Rows from block 4 of the denoiser, named by matrix and row number. Each number is 500 + 50 x the weight over its row's rms, rounded and kept within 0 to 999. All counts start at 0. Numbers have three digits each. After the name is the row's rms in percent of the matrix's.
# emb: conditioning projection (model.mid.0.emb.weight, 192x256), inputs 0-127
emb.59 088:446493493550506461460516413555511486539470529370496439476498484505524452438566542459437560516600377452394676525548447555474550501469531519518415513485578522469504611534436481492429432508501395548558547465523479486490455565589475533545479443533567445434528572547445467504423521471470558476471463538444433505487467473517477450486479476450510530497519547541522539463533505554382421517439
emb.60 096:476476486471490470503510608545474587433540541470412510505509556520451441461445483469476486442452515477513400476465491455549455472518550410461480489602670447483499554551451574551541486540476454518458452665515565477516538499424503591495470507476402433531496475537473526440503418438478540519334580446535402488542489487492481515532492526435448477476506521522398467478541466480564513497539
emb.61 105:492526418470512471496475551507463479491496511509534494584502536496533460564543536480511559537545449536547447538472558482548478478523494584463501525485527541576498329485502473545520416517471570386462552605531473531547529469591529464514527513526510495530483529510465541494501480448532536519534566453529574497541510398511541545524468512554496555421520504506611496509431564521481483456552
emb.62 107:422483514512516503501465522541464579528505467369419466521435470458430497545498521491542510526631354520391576530571451484524512438502481488441477466496539580517486567472456560485510390499518506479508503389429476536443507461580445534500510421520559459478467517546503565508502437490445540551627440512421483452454541505547588522425448476526501523496531496479611512495481531473457432416505
emb.63 096:387476448458461465444523402523495548463518465402452453491557532431452484462495506514395443439503453514475588584479467500505520557459501431570365455532455437478527494521432544480544419475483469517383441588489465487487473536486561432510542526494488465459495511492528491560443500494459540547619555486425464481475522545511549472356448463490474510532479535503482500535503566458483511513474
emb.64 103:446445511493540456548519363495461543446511499502396509492469491451533500495442532469431557508630418484412577526427522527453467523545541514487441468453391539512491494504466447466533456489492476497535517321469522522452512521515523490541530418478537560472539537442508514465412474476449465525683455530529576497478550545547467444447489489492467498519518465439560492512542598513460471525493
emb.65 110:415511550498507563525546458462576538470547481417434478446561509495467542531432539495466493470559376444377612506536488483455458519558511446508416477509477586501515573497494456481501425444587497543506495448458505514461498528484477442537464445479517488435470530513463494428443522497461594493629417495476536521559460590528559469435463480498508545505528559522603467475543606529405461490512
emb.66 125:500461516507504530541495450436496466531551492401443499511520506456483493513513584457550491491604397446404573446494493481493488516571483520486442533456509524581491484485554482482503377567453465516500495429537506507525513495543490541512588461475528541502462490482557476471465495488503513507686507520470590460467513499518484494498482452542496487448508467512648443496527635529468517475459
emb.67 109:418520524548474544557497412530474583464551522404414476413505490479443539507429589520441450501535409480426608534465532476491466507548496438526435470459418537566574496497406426517497397500514450552472494408522529508493492549497520488507611428533484471531505450456494509467372502523422582515617491508509486510480492548508481497442442394516410483507466514526518486504505563527431529452431
emb.68 092:408429476464550525529490422469531529511537514448459559448564528476467516448410468507436539455609466472420607510461472473459456480507525442513434496444445477502510627536489473472459475457584464517488483429497496522467528496497387486568439512525538573484514535502480477542480559536389548501596445422493509414480548598473528509384511456436491474452470496560513454468477517558488504526506
emb.69 111:556528508506471482465504641503511523512563494479534492536519511467523451516503460501512546489414505553566478496560497464518520537506604550524607496559577535463449571565519479474589612507470575464539457603517534507486475554567416504482408515506570430497462528519521537485617399449597500479380523512477506476546487417521503529629570553569536555439518530454427517452523412491544504442525
emb.70 126:484512492492457518482492481485529547498524500382468483481535539421445565494468532492467526545653439482437619503554488510483486534479562520478436473515570623493544530496449476468468436519470499532555520465485537531505532503597471509510424433483611477489468513530544532549416465483487532520595505477458534487513497531535516485443430514511527510447509527472511471492482589539416434418551
emb.71 078:442525499488524513545550504508525584479482450384449497558542489553441586553480545504510497490587470476455543495531458496456559479503471511431511431507502482482537431510549449519544439546443492542546482400560500507492530492563442529409553509458507554440462457468462498508491522416457567518615505502436483501444457523559448528531513558487541446501455552485660583506496543572495523437477
emb.72 082:454490601472513510600511412534491496489491463545460509399484468453461513467494585522536476449561439468483550519543499546516492454516491518569518486467466580531501669521505440493480477525581520611590537433499510465501502512559481443462528445495583593436487530498566499543427587440467489555634446498536507500534412578539456523393599464551505482504551506497517441475583566468472513516545
emb.73 075:469525495525564430499442548482537454509500472480558555499429496508547536516500466515464536453463502573542439576451481491476469495496555505444567435525637560496443421529503445477569421549467560410475556612423557462491464445445559555434544509459571527472544484508421545449566401422558485472482586467549506479568550442533483565474533543553472530526512458545540410513456503434496519509465
emb.74 094:506489503499472447474520549458453492475520496455385508490441451508472509494525529496436445430418388500533447460402483560497505559517532434556484529536583435448464390448481568518471431505523458511409487659532461473495525476462551551545488526483504481488443551436552453455470471476468489479516520542466478453447510531544554552429428514479538485498512509560517478471549478468521518548497
emb.75 116:419515475527514526496494467504497513467476456397360533495540498503455551489495479503383456521472456492418534499400514487579493528460461422535404523566582494482564557488373532518441431429494396506436490525489464475479486496467409546494438542448445505490470470506513459519428503464461505453545504465389396517506497566473509495416466407445484455574516542532479516463484441456415483516503
emb.76 097:465502465450475508570543411430486449509565527465500476507453455408430532546541601459507465488597463479452568513519503465444459535507450545509449500453551561556453462492500496506485391535517481538502549491505515467503435436537476482508537439509581487519472505430570569506458508458447549574667513485540618478487446456498397526409465463460460498494464428501557455530463606529418429451508
emb.77 092:476482517445480555494536389492553469436516469457442500423539530494416579489528503493480517486452499501500637481431563468498461569487511407563440545497500482482511494498472535479415409454520449533445497526507476523429498486464457508545452526503438496445507519436559520484366527510455525515557431464411420470547441551496529449422502454478501453550465538547429531564565515544426452456514
emb.78 100:495520482489457471570486470527465433478432563552525413547452498441558448527547484504562464504432554484580373460447552508557540456444499473482530475533475439579439401493543553436489577520470522426502540503549461473497517516459642521498633539483523461574528438478465461557548428474500410546511494435605563522555487459485518555510542527478452441513453480461558555520472582565551542493499
emb.79 092:412478530533476538458474497552557448462514494463500520515558503488507513480458430516388499468441523515499561545521550554465500543526544494470492475498476458396520515554447472484502492388535396515532488570558495483464488556432477465488352499531497484549515444519562461455517490482489433430427510503417374475513503514539451430507556439430504518528519547531352488496568411541493486534503
emb.80 122:378521520516496479540475409542493520485567503374396522463510515494424563521489489460470502496562441443370632526443498499544459525502471469460390511517422536542559563486459514466457415435472441547469528384525475528438537503464439503518544423482526490449453532505549525463406526484402524465584431488419484491479520567532499496384430422470473505506536459564498542499567542500396468478505
emb.81 125:458438547559569568454478424537475526565526497448491504461550471489449535493492597545490549507645400452422647484578434491450447474509463505494514441531466612457546519497452461550501478448532427536507498411471570488437512487558409462470413392519533491462484489575518521471440484512463580469581467539449473509482444607474503534433438455479529483451471466487534555490549533486383418488498
emb.82 115:435567449477493524458492523574532463543489461482429512485467529487505546454501449484442484521409514492564438498458554519533547466505475434512451524537589434483529409467487530462461490428488413494423451694509483486495479526476492506431478605453443483541501457500461457442461518519503412525442596511556430492504515491449506491439463433478483451527518487532423491497523443482534541562488
emb.83 125:413478543545541503527483422528496498465524475466440528497463468546450552492502598467501536491655405470413537529503457463489534470472461528440418469510485502520526393517472541515484417522514489480468524455474504514440480459536459522523590465485476520477479469496456535470459479431443512484674518494444558528486507518523506489394454446463514471519480491450658533527465628537374463499510
emb.84 118:517480485523540490491479585543536517529468523464484501527503556520518449450471463555421499448417521476613329502495530540482496498460475416520484502527630469490490533501458537614495545453538503440466469648483526482488501476417500507489525530468470478547542465521486456441551451539553477537416566498483486484448491392449549492514598514480481482541525500501429525487530436502577543581550
emb.85 086:494532435459508496383487600573474453519472496436498472506509514467510540453484460512508405541419474518587476525450505569532415433465510476559442552577626460442519508455440474535532458482583490521474481593437440433535490517530419493435489601466501476527481488494480539506575460505516506557408575584393491539515549524471549421537593517436459515469588553527479422543520484469535503526432
emb.86 087:478520617528574475481522458460528467488531464492431453369469516511453546457535447415476531532543469444372620515492546511471532444592457513478489548520516523439489624575442514474398449389430472553501492528422459531479473460471435479544410432445495486530441460509518586441451562439498562480563429515454534498442485567509524511419550505548553482453498484537443529471537488515415427524481
emb.87 102:576513454517530520487534573492550470467485458509467513591451529562578496433442464529516467526463515515630329540514531495537549471446516535513515497530655435542458429510515468503539555477465485418474480660517484447558506545527592497456540527540468505493464459514504525512584525455526399488426590541500553560521536413490554438514538570443511524465540544463502522443484481482535557534501
emb.88 157:584512491473525471491467646496524451493494555514542487601521526515544404496499449497473485562408539519661355532509515491520543504490554468490556483555621486435489540504527492493505584517479531439487475605470476472511485527475516539522471578493451432551528523495489518502593443488596444511343523538504438533484541414482534495603577508516504519518513520498419499465472405504606508528517
emb.89 096:455488487541467557493459578540459507482457556422394480511464481516498473465489404524395537472418451552603467505403565569556494492425498454482438544610640406505495518492441522504497500491446457534458472619500443486540527442426528469499519615520424509471549521447537442483449464482551499531505573459451491496462534450456519440465539398409434506522563470582413459527448517466495505588551
emb.90 084:481501521557520493412532582499503502474542468426420527466551597478529538477481481539411485540435408579565444573475504556486541479504522453470437538501599466429499456512482563496499469457559418482421500669468515504477501500454493516504481569475478525473515505446499450463460468546546433537494537489442451494522528465543591491523486506415462535538519537559431546429527502430533456554504
emb.91 101:466540507470451447483497463478515476484531547347415500465491523481411544474516543514497507498575418527455616479479482479515480522549566485448393516500535533512478456509436423464433401476479422527442524499463466541528503519571382540465473410484506495429495484468429540455379568397432512511561470482378513549554454558506475547393444501444513494454472470491522493497466617526458440476512
emb.92 131:491508429488492535546473486545544479508412496564515548464468507533520514480521458528456452457359567530532424533437572500526529514496445485547487502559468424471501420490482554483486564496507435510406473563524478480507528500377620469521575611507413538568495503465515485485527493544518430499410521562514458541485484450533509442491540471434435437536470575565471471492505432532585577594500
emb.93 102:473528510533505530515552477502423533446545540425414527503520513505420542469476571527489484531611384430381607521504550561467504509468483438485413433492443499528542512513450480548487450438475465506448462498511521568425505445516449472513569475429462501456437459457522542457484507482389553482671527431432525530438458527525491542462454451464540530494531532477590465494523616487361494461406
emb.94 144:559532439485534478488457621471492424514469471510525524577520494488545476474504430516502470533374592524642332552461530512515485533501542479523535527511619482510489463487544509548499588554488528457495482673485491499518487473521525514499482552514501529531533461485531514492593455537607454501350583486592467484503508415516497529566555499522515513490549538485450479504519474525615540517497
emb.95 098:379466498483540533380448464524553504509516524374412476536493539534429568415498520478479490459492370483411560471453523562527500522466448410488476491518558540520590488480452486463486401469499467552435526545504436504422479461545367452512413547515518498481426477514484513555414469502442562503484570537423458505498575588547488452430413417493501446549500539528523432559511478456406493476414
emb.96 076:483439500533475440452483563517520443519549490507479551400534530558572560556496484477401509538515456446486540461488495462566479477429478439425415557508575415470486489448396583578561543417426514480510547523482548447461466434444556523520477472435458474594537488522493480486472541454493499541517490543445527461432477474470466468441502422457473414513412516585414528543469536540540576498465
emb.97 076:398445534543563593547480434475477503593579546468527599406487448445503516509528484485437555506531496555430458498473451437531538506589484466462476488409366536530483547557470523516538519516461469509464562370527550455498520524499471574513592493441498560480572549438518499465398530562423506476511480545509481445517517620525414450454593482533542529534464503533481494449513534481389540475549
emb.98 087:489515441554477490538445597468481509432433424572574460524478481497555482563587494513539475475410552486632341542464575585544466479485457507523479542525516460516491444436515616436472596523530455427457535594547526487538530501461595493518575583585475451491521465474529441524508488536526500578394560567531478500538544448520449541583531494482474494460562485530407495530527484516597604523608
emb.99 077:380459458528473563534493453450552464488552450462511514465486528510457429421465461419474493496505570522534448527481439501490501429566575507452514528564541517419474577548479499496538505466592402590454547478544527508527504512378506456547578509490500511533560545438499546444458581481447457565481562526418430579494531563451468522449549467422443535561495564588426417518414496459441460580493
emb.100 108:439480490470492515447468485464453462530486552438367451498421500454462472493519420470421440485430457465471566492395549497529491449519525400442380458468612471510460422478415521516503405448495450474397462606463501507524523444467476530427551554524463462499519521504517506531464478527456530512527546523457476490458492444513512487450458433479450504493532533558439478476418552490440539495517
emb.101 079:440404526530476475432451498484496557487503461418412501511466451558525493501503473536396502503589426448443542543478452438488517451537479419445398516557562502496523635464413472552523481391474413581539525606505497513447482469456429570556413471476496489433469468521447570455420453428474462526495518448478509448526484545539541461445537485521452555538516459505527481449474552525423466440455
emb.102 087:409468413466474421370528545488463493454512530448463533452515474462495441440490449561375499527410425472554538487401576509503517464406506467505442507548588418446438477437439481467496473385489434541412482561543468572466467493484466490486404510474493500466445544444469515546429483480468520468523535475424498556411477527538534468449548476437488488540561574564474469528536488449533487574521
emb.103 090:482487450489499509537534480533501556453483458413389476430492496445515569460403395459440428538439407451466558514442495419566492534506518454539422465475550448501493605576492566508543430492491408532455463640520510502538472533408523461458553480480498563496456459418459431527476546546462466487495540475445509539464541542544527465482524385485493489485482484540456517457422508546448465549485
emb.104 072:529522460569525557467546484588563538551507515512479456598523528526456491485486450467402524478407560505544453451478556549549481485483472423444438503459592445537527445517414539527470517470490467464431448695558454539468497451502522414576561600441484459567443536528489435511448539541547468506488599565547553505469461453445572510557579477477464508551484537523477437505556476434576573548463
emb.105 093:443435499493507546476553430471464547517491497420437458478507536502504575498552463511455441496584445438422594437484449490524438553546448497560400502540519562487514536543401487461453474458514446577426439522521522495419548501527513491524486467423438494439538495499584542497456573530502485481544449495450514552493530552463454515363537471412508424550451467556453468569483542472396559511433
emb.106 110:420534573491472513504473413532485557489532503429401481447563519533472542526523553444472475442620448416388536449516455452436483473492442501491448520533446527537561527482498526472429406431563449551501506430442546553432461528519498468535563431473552511461509547439488497450422520448420518540668509503493535467481441580458478524374510472506485521533459528467597465525507615460384507526506
emb.107 086:380540495492480562423559492503535582458548532452445469503504520497422544505582569491470559529624451478365608574518459432501450565530499486510453537503503570450506505506501446508500385471568442606521489467489562494547467514528464479540505477546500461503449535495505492536485467449415497459528398498389431537528422545475505489414519419481442499477467507476493495473447489547368502441434
emb.108 081:405534450448475503499497504531483510551534550396377524485533519472510585511536489460388521422460441450548525455489579527573530487503477443528437558454583533525584450478467463539511410395467483543388437633508499578444444441466462460462569493452465559460528460429527521434497575511536471485545574526419488561417451525448518469487558451424464490508485456487464568530408492547473551553550
emb.109 075:518476408541537487412493522513559453546511550521486525528466508546422432513530490565530502556569487553495413446490579438522537514570569503557532532529636468538434461570512476562443434558531462387540497629521538504439511543517545470520516462489544536486432436427422546513619511523485420473424577538529540458506456456464516581509453526445518531412537492500438480552498570542481438440518