Weights of a small text-conditioned image diffusion model: 18.1M parameters, trained on regions of photos with short descriptions (Visual Genome).
Rows from block 7 of the denoiser, named by matrix and row number. Each number is 500 + 25 x the weight over its row's rms, rounded and kept within 0 to 999. All counts start at 0. Numbers have three digits each. After the name is the row's rms in percent of the matrix's.
# emb: conditioning projection (model.decb.0.0.emb.weight, 96x256), inputs 0-127
emb.28 092:551544493487513536511487529495502560451487475499466510528530507544515549501527507496464501516528487502491496514484486489523480523531539474520540501533562496514496512491460502503519479527518502532470512561518519549461481516500459511502500498477483518507444544498544520459521495505476511510546516463500473502477482505511504498533470504515538515522502516523523528528494526455512512539479
emb.29 086:501494497504530512504559519468505532486494477463491482520481502532482486453522545512467483507527494474469503479511469495516510459483484474470509509517542512481466477516474526566482510522501491517489533493475472441507530480521488509471555534473499459499507514503542493481497536504478461475511499518515541510488476499493506535519513524473539482486552483494530479468482555466450509538486
emb.30 101:506533539502518523492509515530500560538505508487475501493520502513480546539522496459493487471528487483503531455480493491484507479514490481464516463494542513504530483484496482535514494513507521553525493526535498494460525495515446490515526487463521532479517514500513463452498507487452522514533480486465536505502488530460519504499499473525470481465481529509508520521484537498443482524475
emb.31 091:457554507488498481537472470485515496509500488489511523462541499543482481480467553512514458527543471518488521490523537481493495510499496514509476531486502509510467472518510530517528513461514492483495498541470498482488490479520518477485506489494453530479455538489511514502500519486525484533521531503492525489489498528518511518466444507505486511480533507503537482505499549486498491514506
emb.32 091:537478498487510465486508546505510496520488548551524510484506492468531512477499517511505486511504505472495454488538466494474542497514490486534562478487502536482486506485529515511526561503499541485557491478486491527495513503534460462477502488525547503485477523521530520520539521526522494508458502494503533506494481478537487481549536530548539471483510511490458480497482486499520456500503
emb.33 093:453496493501434498493502458469523489514501501520512510507446494473497515543536482520510490530540507521499537533474492517541487521488505513526489480470465506530491456468490459498488458485485457479515532451525455474498548471499490515448559501510482501524484504472480509475510538496509529484548471492507536481516472536513519551456484493473444525483487477532504534531476546470469466522494
emb.34 108:472511551487510513517510517484479527476534516458493506505482488498485486510499528483504491473545461476479530517510515500508489493542476515492492483514529484540500474497468473516520480486513501529504509538475498499472513488490512484479522508489478521473481501488508503476465512446508489531561521449489509471501489513492502502475475472517483476465490499509552528526505559531454493536495
emb.35 113:484503486520505504529494440541519483499481464502478483462496469477514521486522506504437455508529469488445515483492524523493511462509481487486456494466417492513505496472491522495524480473517488498473507460513494487512523473473476458506537507476489496519513468493448495482454501508460501479535503498521511500506497493467514491448479457490471460554472515539535516489478522483500551518502
emb.36 085:489464512479514521513506452463527518503493525513515501509485488531467484500475514432456522501511456522492519462481475494529497491510468522498472473515529515512522504490511512518547470524528462527512474490498481503476481523483471457465500496507477492465502483493507491490508484481494526523507493460463503506501496485468521492505460470488479510505477516508525451513462522496459479494514
emb.37 103:472476515521494506521514448487481510491536478434487473512497491465520522524527565483482521495530464484478524522499476507470523512536484478479478479482473531555520503508464480476513472483538500477502469473476474486482503475498484468537562467458510497498498498513522496471488519525466524480542460477498547508524511504479540529480505495511480467473507532526544501507511559488484482500494
emb.38 089:491519505517453523512524450514478483510475518514486460520463535557508550507545554484493523462509456499489536491511489515521521497537472481463504482540500485529517448466482471509497502495517496477478466507488507511501524459488486465495506531517491507510503472501519485506499533481469534498541518473527528537500532549473475521440486459494457500526509474537536545505492516493484483509495
emb.39 105:476518487518479533517527485522500493524523514466493480519491525517513536519537563483501485463554436505473504554464489509507490505506485486502476501495531497548510459470473495516440480463483470500446456488497525507504503481485497477533520525470476531503507480494476498504501491512467519509547518471509530526496518508495476498495479509467480498503547494494557502509518575504462482496456
emb.40 079:545473516499536512458513512512506515527512471525494548495535465503495514483507477497528469459485506475517498496479467524513508521501528489479508463513508507450508546500458531530549509503533467519524493515493529495496497516507464496482511485513456516487544495525506502511532497525497471538518453528492443462513472502471530465524511514497499479545523471489491526433512494503538502565499
emb.41 143:565507491478519498480490547503493482484488483537554517533497507503545472511503475514531494490463538528568471515501513497475501478512502530498559506507515471490465488511541516511537561523487531459489512571501518478518489517517512504506495499499505508507519489517503479513531477502546497494438504518512497495496493467503501496560546534511516499501510518482484488485517470482531537502511
emb.42 118:459522466482492506521481487481500505487506524479455476505539526514475514506515534525492519516526441503457535534520498504523513498498489497498460514510462537543511475496482490503493443507486479509496472455467516551512495486508500481504489498491509515502498489474525518533464535521500489504548511475474520530483498540500518520477470503502491476475528495501521469519514546505472489498519
emb.43 142:503490484498503481476491544495512473498458512525511482510469513512510460536489479494498504503442555520542438500492521533488492489476505497508529516479527454527476452484490508513491535509477512491474500565505496511528502483465553509496492536490458490535515481508478497505520491485560491498456546483524504505501506453501513518503476509517501503493513513501463505532492496505543514499498
emb.44 105:450456522497466503520485478510544525512519505489461520483496489489457565479520545472472504500548428480480559482469521524520529485507481502521487490480499500538478503481490494507486454509515472536507474518522487517469551497495490468548532527503504483491484503463499452513459530475448552504530521474472515499506487541459521467477491458477505502528491493496515502471491534497447474518494
emb.45 090:547484497452493501471495520491530490487496502547520513529478486507500483515514468491542475529481498540496479501537477491485527451504513552530557475511502493508492475493502516460472503531509513497543498483522492477522534497476486480500503465513486491501478471518498475547548529507538507526460481474498528469509490470498514484571515545529473511502506506502530485501494473491515458450453
emb.46 124:470536504516484515492534487507508537492504488436446529498491475492474519506503535504461492474557464487489565497466516505489471503503516467512477484468537477527514481491488507510488433500526460516482495540494508456501499465515487486485520501504468499472496545478490499494483528465498528483571508484455492506508508504479522460471463508506494494519528492491532516480521520505444473500489
emb.47 125:442493483525492504525551445501496490474511456454471468493512499530496514488494522485468509471549461492433514499498528529484514506516473461482477508524442522514534463484459493504483453499489449492492521457484495481462492497506520488486534474510521499502482513475501507483475517477469514484512492473498537523516486515477504509472486466492485511540485476501529534516522547473448506504502
emb.48 112:550484484504479472483485561529513499495467527554521485484468469489530462496527465524523486499463551518576466495528511513485473515504511529509553511524520503535476461465516469470503522544515504448500534558489505469544521496514529508498505528512459529512491474482473476530539489491545477509473491522541518489489482480476493498556546513484504500476466490504473510520487471492539521498480
emb.49 105:513488473481499540548467567527516481520487490550546502534495529542544477474492458570526497486498507491554440513480507497511519505454483522510499477527551479482498541495485518536507553480501525476516478546509474482526545532509512536498498530499497492482492492539525501516507482531517497480462510534506520483500537495506505464520515494496476517500530504505492514483521475495500523511506
emb.50 089:435467522503498475507471502453511492476513523486443481489509506461488498516505548518467546500518463485467524513513487498488501532505477516487511507517525563539455454483479524518472510460488455470506521444460509495492537475534501477492478449520511479497491515512508514499465500458500495477525518515467534486496496498504454499464465470478531536442446482496493492496502509498474462468519
emb.51 079:529525478469484487503478527506533521457446522483545508506501502507529502507480441511478519508471530538509460473530479469497522467452536487513493510505491511484486522545511510493522505463491510475522488504484522488476529539510478489470472499524513463496544478527506528498547487487510514507441511571463495478485495461496471524512486515512547497495453480507474463508504494512546451449483
emb.52 086:525519496468492507483523538490506478508544513500540510544464519507494500547506517484481554562508539471509445483513437486456499492483471493470552475504505459471515473489499469535481525523480503440500525504515505525528490504502472506494503460535513472531518507512483526471545486491512500491493443472517509526514455517540535508549508495532489529499476479451488501528456493512504461509488
emb.53 097:502504490498463493496492531534466464493481484511550503519496482487516483509508474520483469513435532498572472494479481523495487514508503506495535516493505451506470471480514473514487509520489522496504519567520486498504487486484535513515489542499503471547495531525515514495530501497498491530465544486535493484504503486482501522561516518480495470504486472533494513499502497475559540517512
emb.54 075:507497502497505468461462507514487519490538540483475505509514505487465455501505488486496489532460485491516517498511515506535468537472509488468554469513512501512485551567478520477494558472475497488516458489505527546493525495464499535495513516490457439494535501485533508506552475479549498507500508484517521474504529512498433504519492503539550509471534479534523488482471512537483454464487
emb.55 083:524507524483509506477487470491507519481558487484523519484528486499510488481545498524481504547491532484485495527508462454492473470447509515493542479480482490457529565561523481484476514522494485530528477441489537496554479499494443512535438462466485489533487503533492533524489501474497506518474516518499506533515468452522548478501534533535512497453480489491532503499515491509463503505531
emb.56 115:520513514505458481501499500497486486512507496516531479558461487461515482543531484497516531527472556516501494495504499517491492529499525544489556532512494530494493485476546454512510548539491511490530518490485510510555490497537528509503490493516549497529484477494492514503555481472528508482464511471523521523533500479522530527556516555542531521451496473453525533489502524519542484461518
emb.57 079:496520489449511495452466523488521469470480487504505488532539544474485482476504459519499503545517508499523460490501497458515506464491521467489505512484487522495478558503448508476494512446500509490531476471489475502500475491513448487503518478486473498480503475506501500518487472503501466525511549491462505539526527501496484497523497522446555516516520475499512454558452468503523506539482
emb.58 129:527507510494477537514512505491463498508481507507524504529465485486496465538481467517485501478426523512544439499463510509512510485476508495505502491510500445501501491488518533520523566499526489488481518533532521466524499513459530527490537494489457526491507514522489481480526482528548499504436506511530485477509491441502498525527518504512484505498483486506476499477493453486564522513516
emb.59 076:439493495503540488516505463530495466527509476488443501493483500495479476479439479509478478521556494519449530477525554499500515467518466469498478483511572549511509547466455514526490468484456528515496510550487497511459538491516444537481507498521518488515478471521509485509447498461475526513541505461508519541510497499460486524490527460513530473487521486492491445515509522488446499498464
emb.60 144:472484489509500505483518486527474470516464497506481487486487499489515482512504461521488463493444493489522482496461525540489515499486501479499483488495462406534467462492490520507473510476501495489436501511506488508472497492442538507494530517531463484534510477480473492502467495512487461494495485503497458489508505482458506485468527478470473502518482496510479512496493464497498546512491
emb.61 077:516515503458533501518509556501475474533489470522501487531493527519534468514494496502505503539505551520544462506525469491453526467486501532498506482490450463474479503566544484486507550511524482502490500517495535493495493538479539538469458504521516502489493511562490478510564495505536493479474492515510483479495528445499519513512507504491517464502484496509444514495493496474516502477510
emb.62 105:520494498494501468523493560483472467500482499578559529531474477470499458530487481532541482511461508495522440490554517512482504513519508510484520495495510505495489472519553482527509557495468555468548535507518496514536494527506532508485471514521481502514538491476484507490562488510513465521496472523536486459520503466504483497558510512518488482482504498465513525502509500505551536483520
emb.63 081:528465464496455481506521518510499472501497518556555531501479523524482501509483511535550515526511503527542454491520487500488495529527502532481567503510495503487482459506559470519534541501474488447491484523504480485511502517524507546536467529493513503523508504491471501540528506515554483507499517478516525519502478438512502535542534504537508474464541495473484480500468477511564487517501
emb.64 068:451473507490474538560501531488465507489525520531501500519501546529520491520487499463490550495490533495475518506514491474472502483514481479512476538516483461547514490490528468523479539481509450508519501477491491497457469490492521484473498457509463538468461486456497515495528512482476538437522504503458534497451468524491478475507489495494493487499477498508466507480532503511520530521508
emb.65 095:549491494484520491475519513496460482522483516548574471511497493483527483508518449500511532511477571524569457516525481540486509491487516491502578476485469471484467510522497522511517524495504539457527499530531515489500520509528497503526454502498515503525541512494506495537545481518553463512449456497536461485488532491496503514535523558512510529515486517497499525504510484484541500486536
emb.66 078:524517480484510531511503524488512510463486517463469540495515508513527478494462465496503486461501486497491488525482553468481515497467460490471481495534516483500494434485494491544482461483499500489473508521468495502507500507525480485520525468537511467457463524497485535481527522474518505490523494472516447486526504538552512503525524491464484493461481521538533511481528526474525559491504
emb.67 093:509510478533492522505500482476495453516489486525534499481496476489518489480472465518531517464470566517517502464513490480473497508486492505465500475505448482504450490497515473504515541468515529476505516475532459461510482484443513512489497471482508521517544475537474519501463464457531493456448524513485499460527504457503502517479523483529512496488512516486458514497516467508512535514531
emb.68 106:562498471497483509491507543511497486509488512549547456520476499466522501544489524536499524529468490525511458497528502511478478471494551556478559486531522503496487483494542488490510509515503517455496538504523514506490514496496505523516496521520527470520492502531498519499545494488507501497494506504522517455499516460522512510547545530547468516492488486490522483510498515491515487482548
emb.69 074:530542492526538443501540499464467464509500534517502534516489502544516490459494508501513499529474521535469458510473538510487529489500551465501516507496525493483515518549493481516544540517499496492468513511510470507538498534517459514495503486448519515546484502481489482484491490504528480524475544482477473494532514491537528457504512554511494509475526534476504514534487504536506532470556
emb.70 138:514511470501499491476481510500504484504490505538539499497497493488512460527505451499482499504453545515552456504484525511490517477497501476486522503493527457528491476492520520507533547499471529475488530554502497483507477480475524506521520542498485512517537482483505462500547477530530467491421510487528483493497516479482475500518512528492467510490499498490484497496494491510558492499527
emb.71 090:551518552504495521473507551488505537475511501516561519496465469463470522512488473514520554543469554499528470491539505493517484495533524527511547520472508514514470480503546490513490565538495513463498518510496497479540472510480518497460481528507505526510499507499475498547553488505548499507443537488524494480514490518509472545556546523490502479468517478484450482506467470529519496510477
emb.72 090:565474500496496507482497558494511485494496478573567497509481496463475495518520501506555513527509501512553464511540467505492509507529502507471517474459490515470494473522537532536533533530503515488543478529473532454526487491482501502481525475505511493509485510454496532510521483519554507490468520521540538464520486462523492490557543540515500499499464539481533505466479481547509488472471
emb.73 075:490523499529485486483504531489521476464542506482506458495493433459515474462552492504518516489474466484490536534531455471473437521507535501489481495520469506501476478542491525506529518493532524467483501523509521516542513442516481534487512491478487481488467541538509527470476514527524492501530485480528452468513468497499514507483477471541485492486484475492499531517523535489532484544515
emb.74 074:465476484475522505536483479530488478518551517512497505505456508504507508502447524500511507507526484470531477526474512467489554508491493520441504466511444506513473527498518509538511534471481496476516513465480515468484521463473524493526491470536473500519516471517498438489524524524501510547507481521494470447494473503510521464469479462499439514467483470492533471432498507486524488451473
emb.75 070:515474490512530453494490464483500522466477476530489520528513461495520470475520522514458469493538496490494490525478522462471467474549489541483506498435473477474477493535450511452487500513505480473514497492559478491541462523487431449504464516522459514515542499508501472517524508513512506507508548470467513498514491523492459443507482490537469522464442477504469514480443478524536507482502
emb.76 087:551474518498462484489495504492501455477472516567495497485544478488501481492509480508470500505473538508500444511528460516517499525478491479458517502509520504489518476510494499505515551539479494472476497552492502462533507505465509487522484501502511507497511489514537508504536521523527475517517465484526487501551460491511480497516532507508468490481480490485470448519490510476512465502505
emb.77 088:514475472490514504451535518475456489502498504518475492498518497456467549498493460485515517503480521458556517474512528491513494500469489472538502507467549502516508469476462505483505479479481508478526483582483442527486482479499521528467499527474491517481496505443475547479506496516486491423483494506466444481500514484516500507483501499507484492526461527486488504531513481499496512531493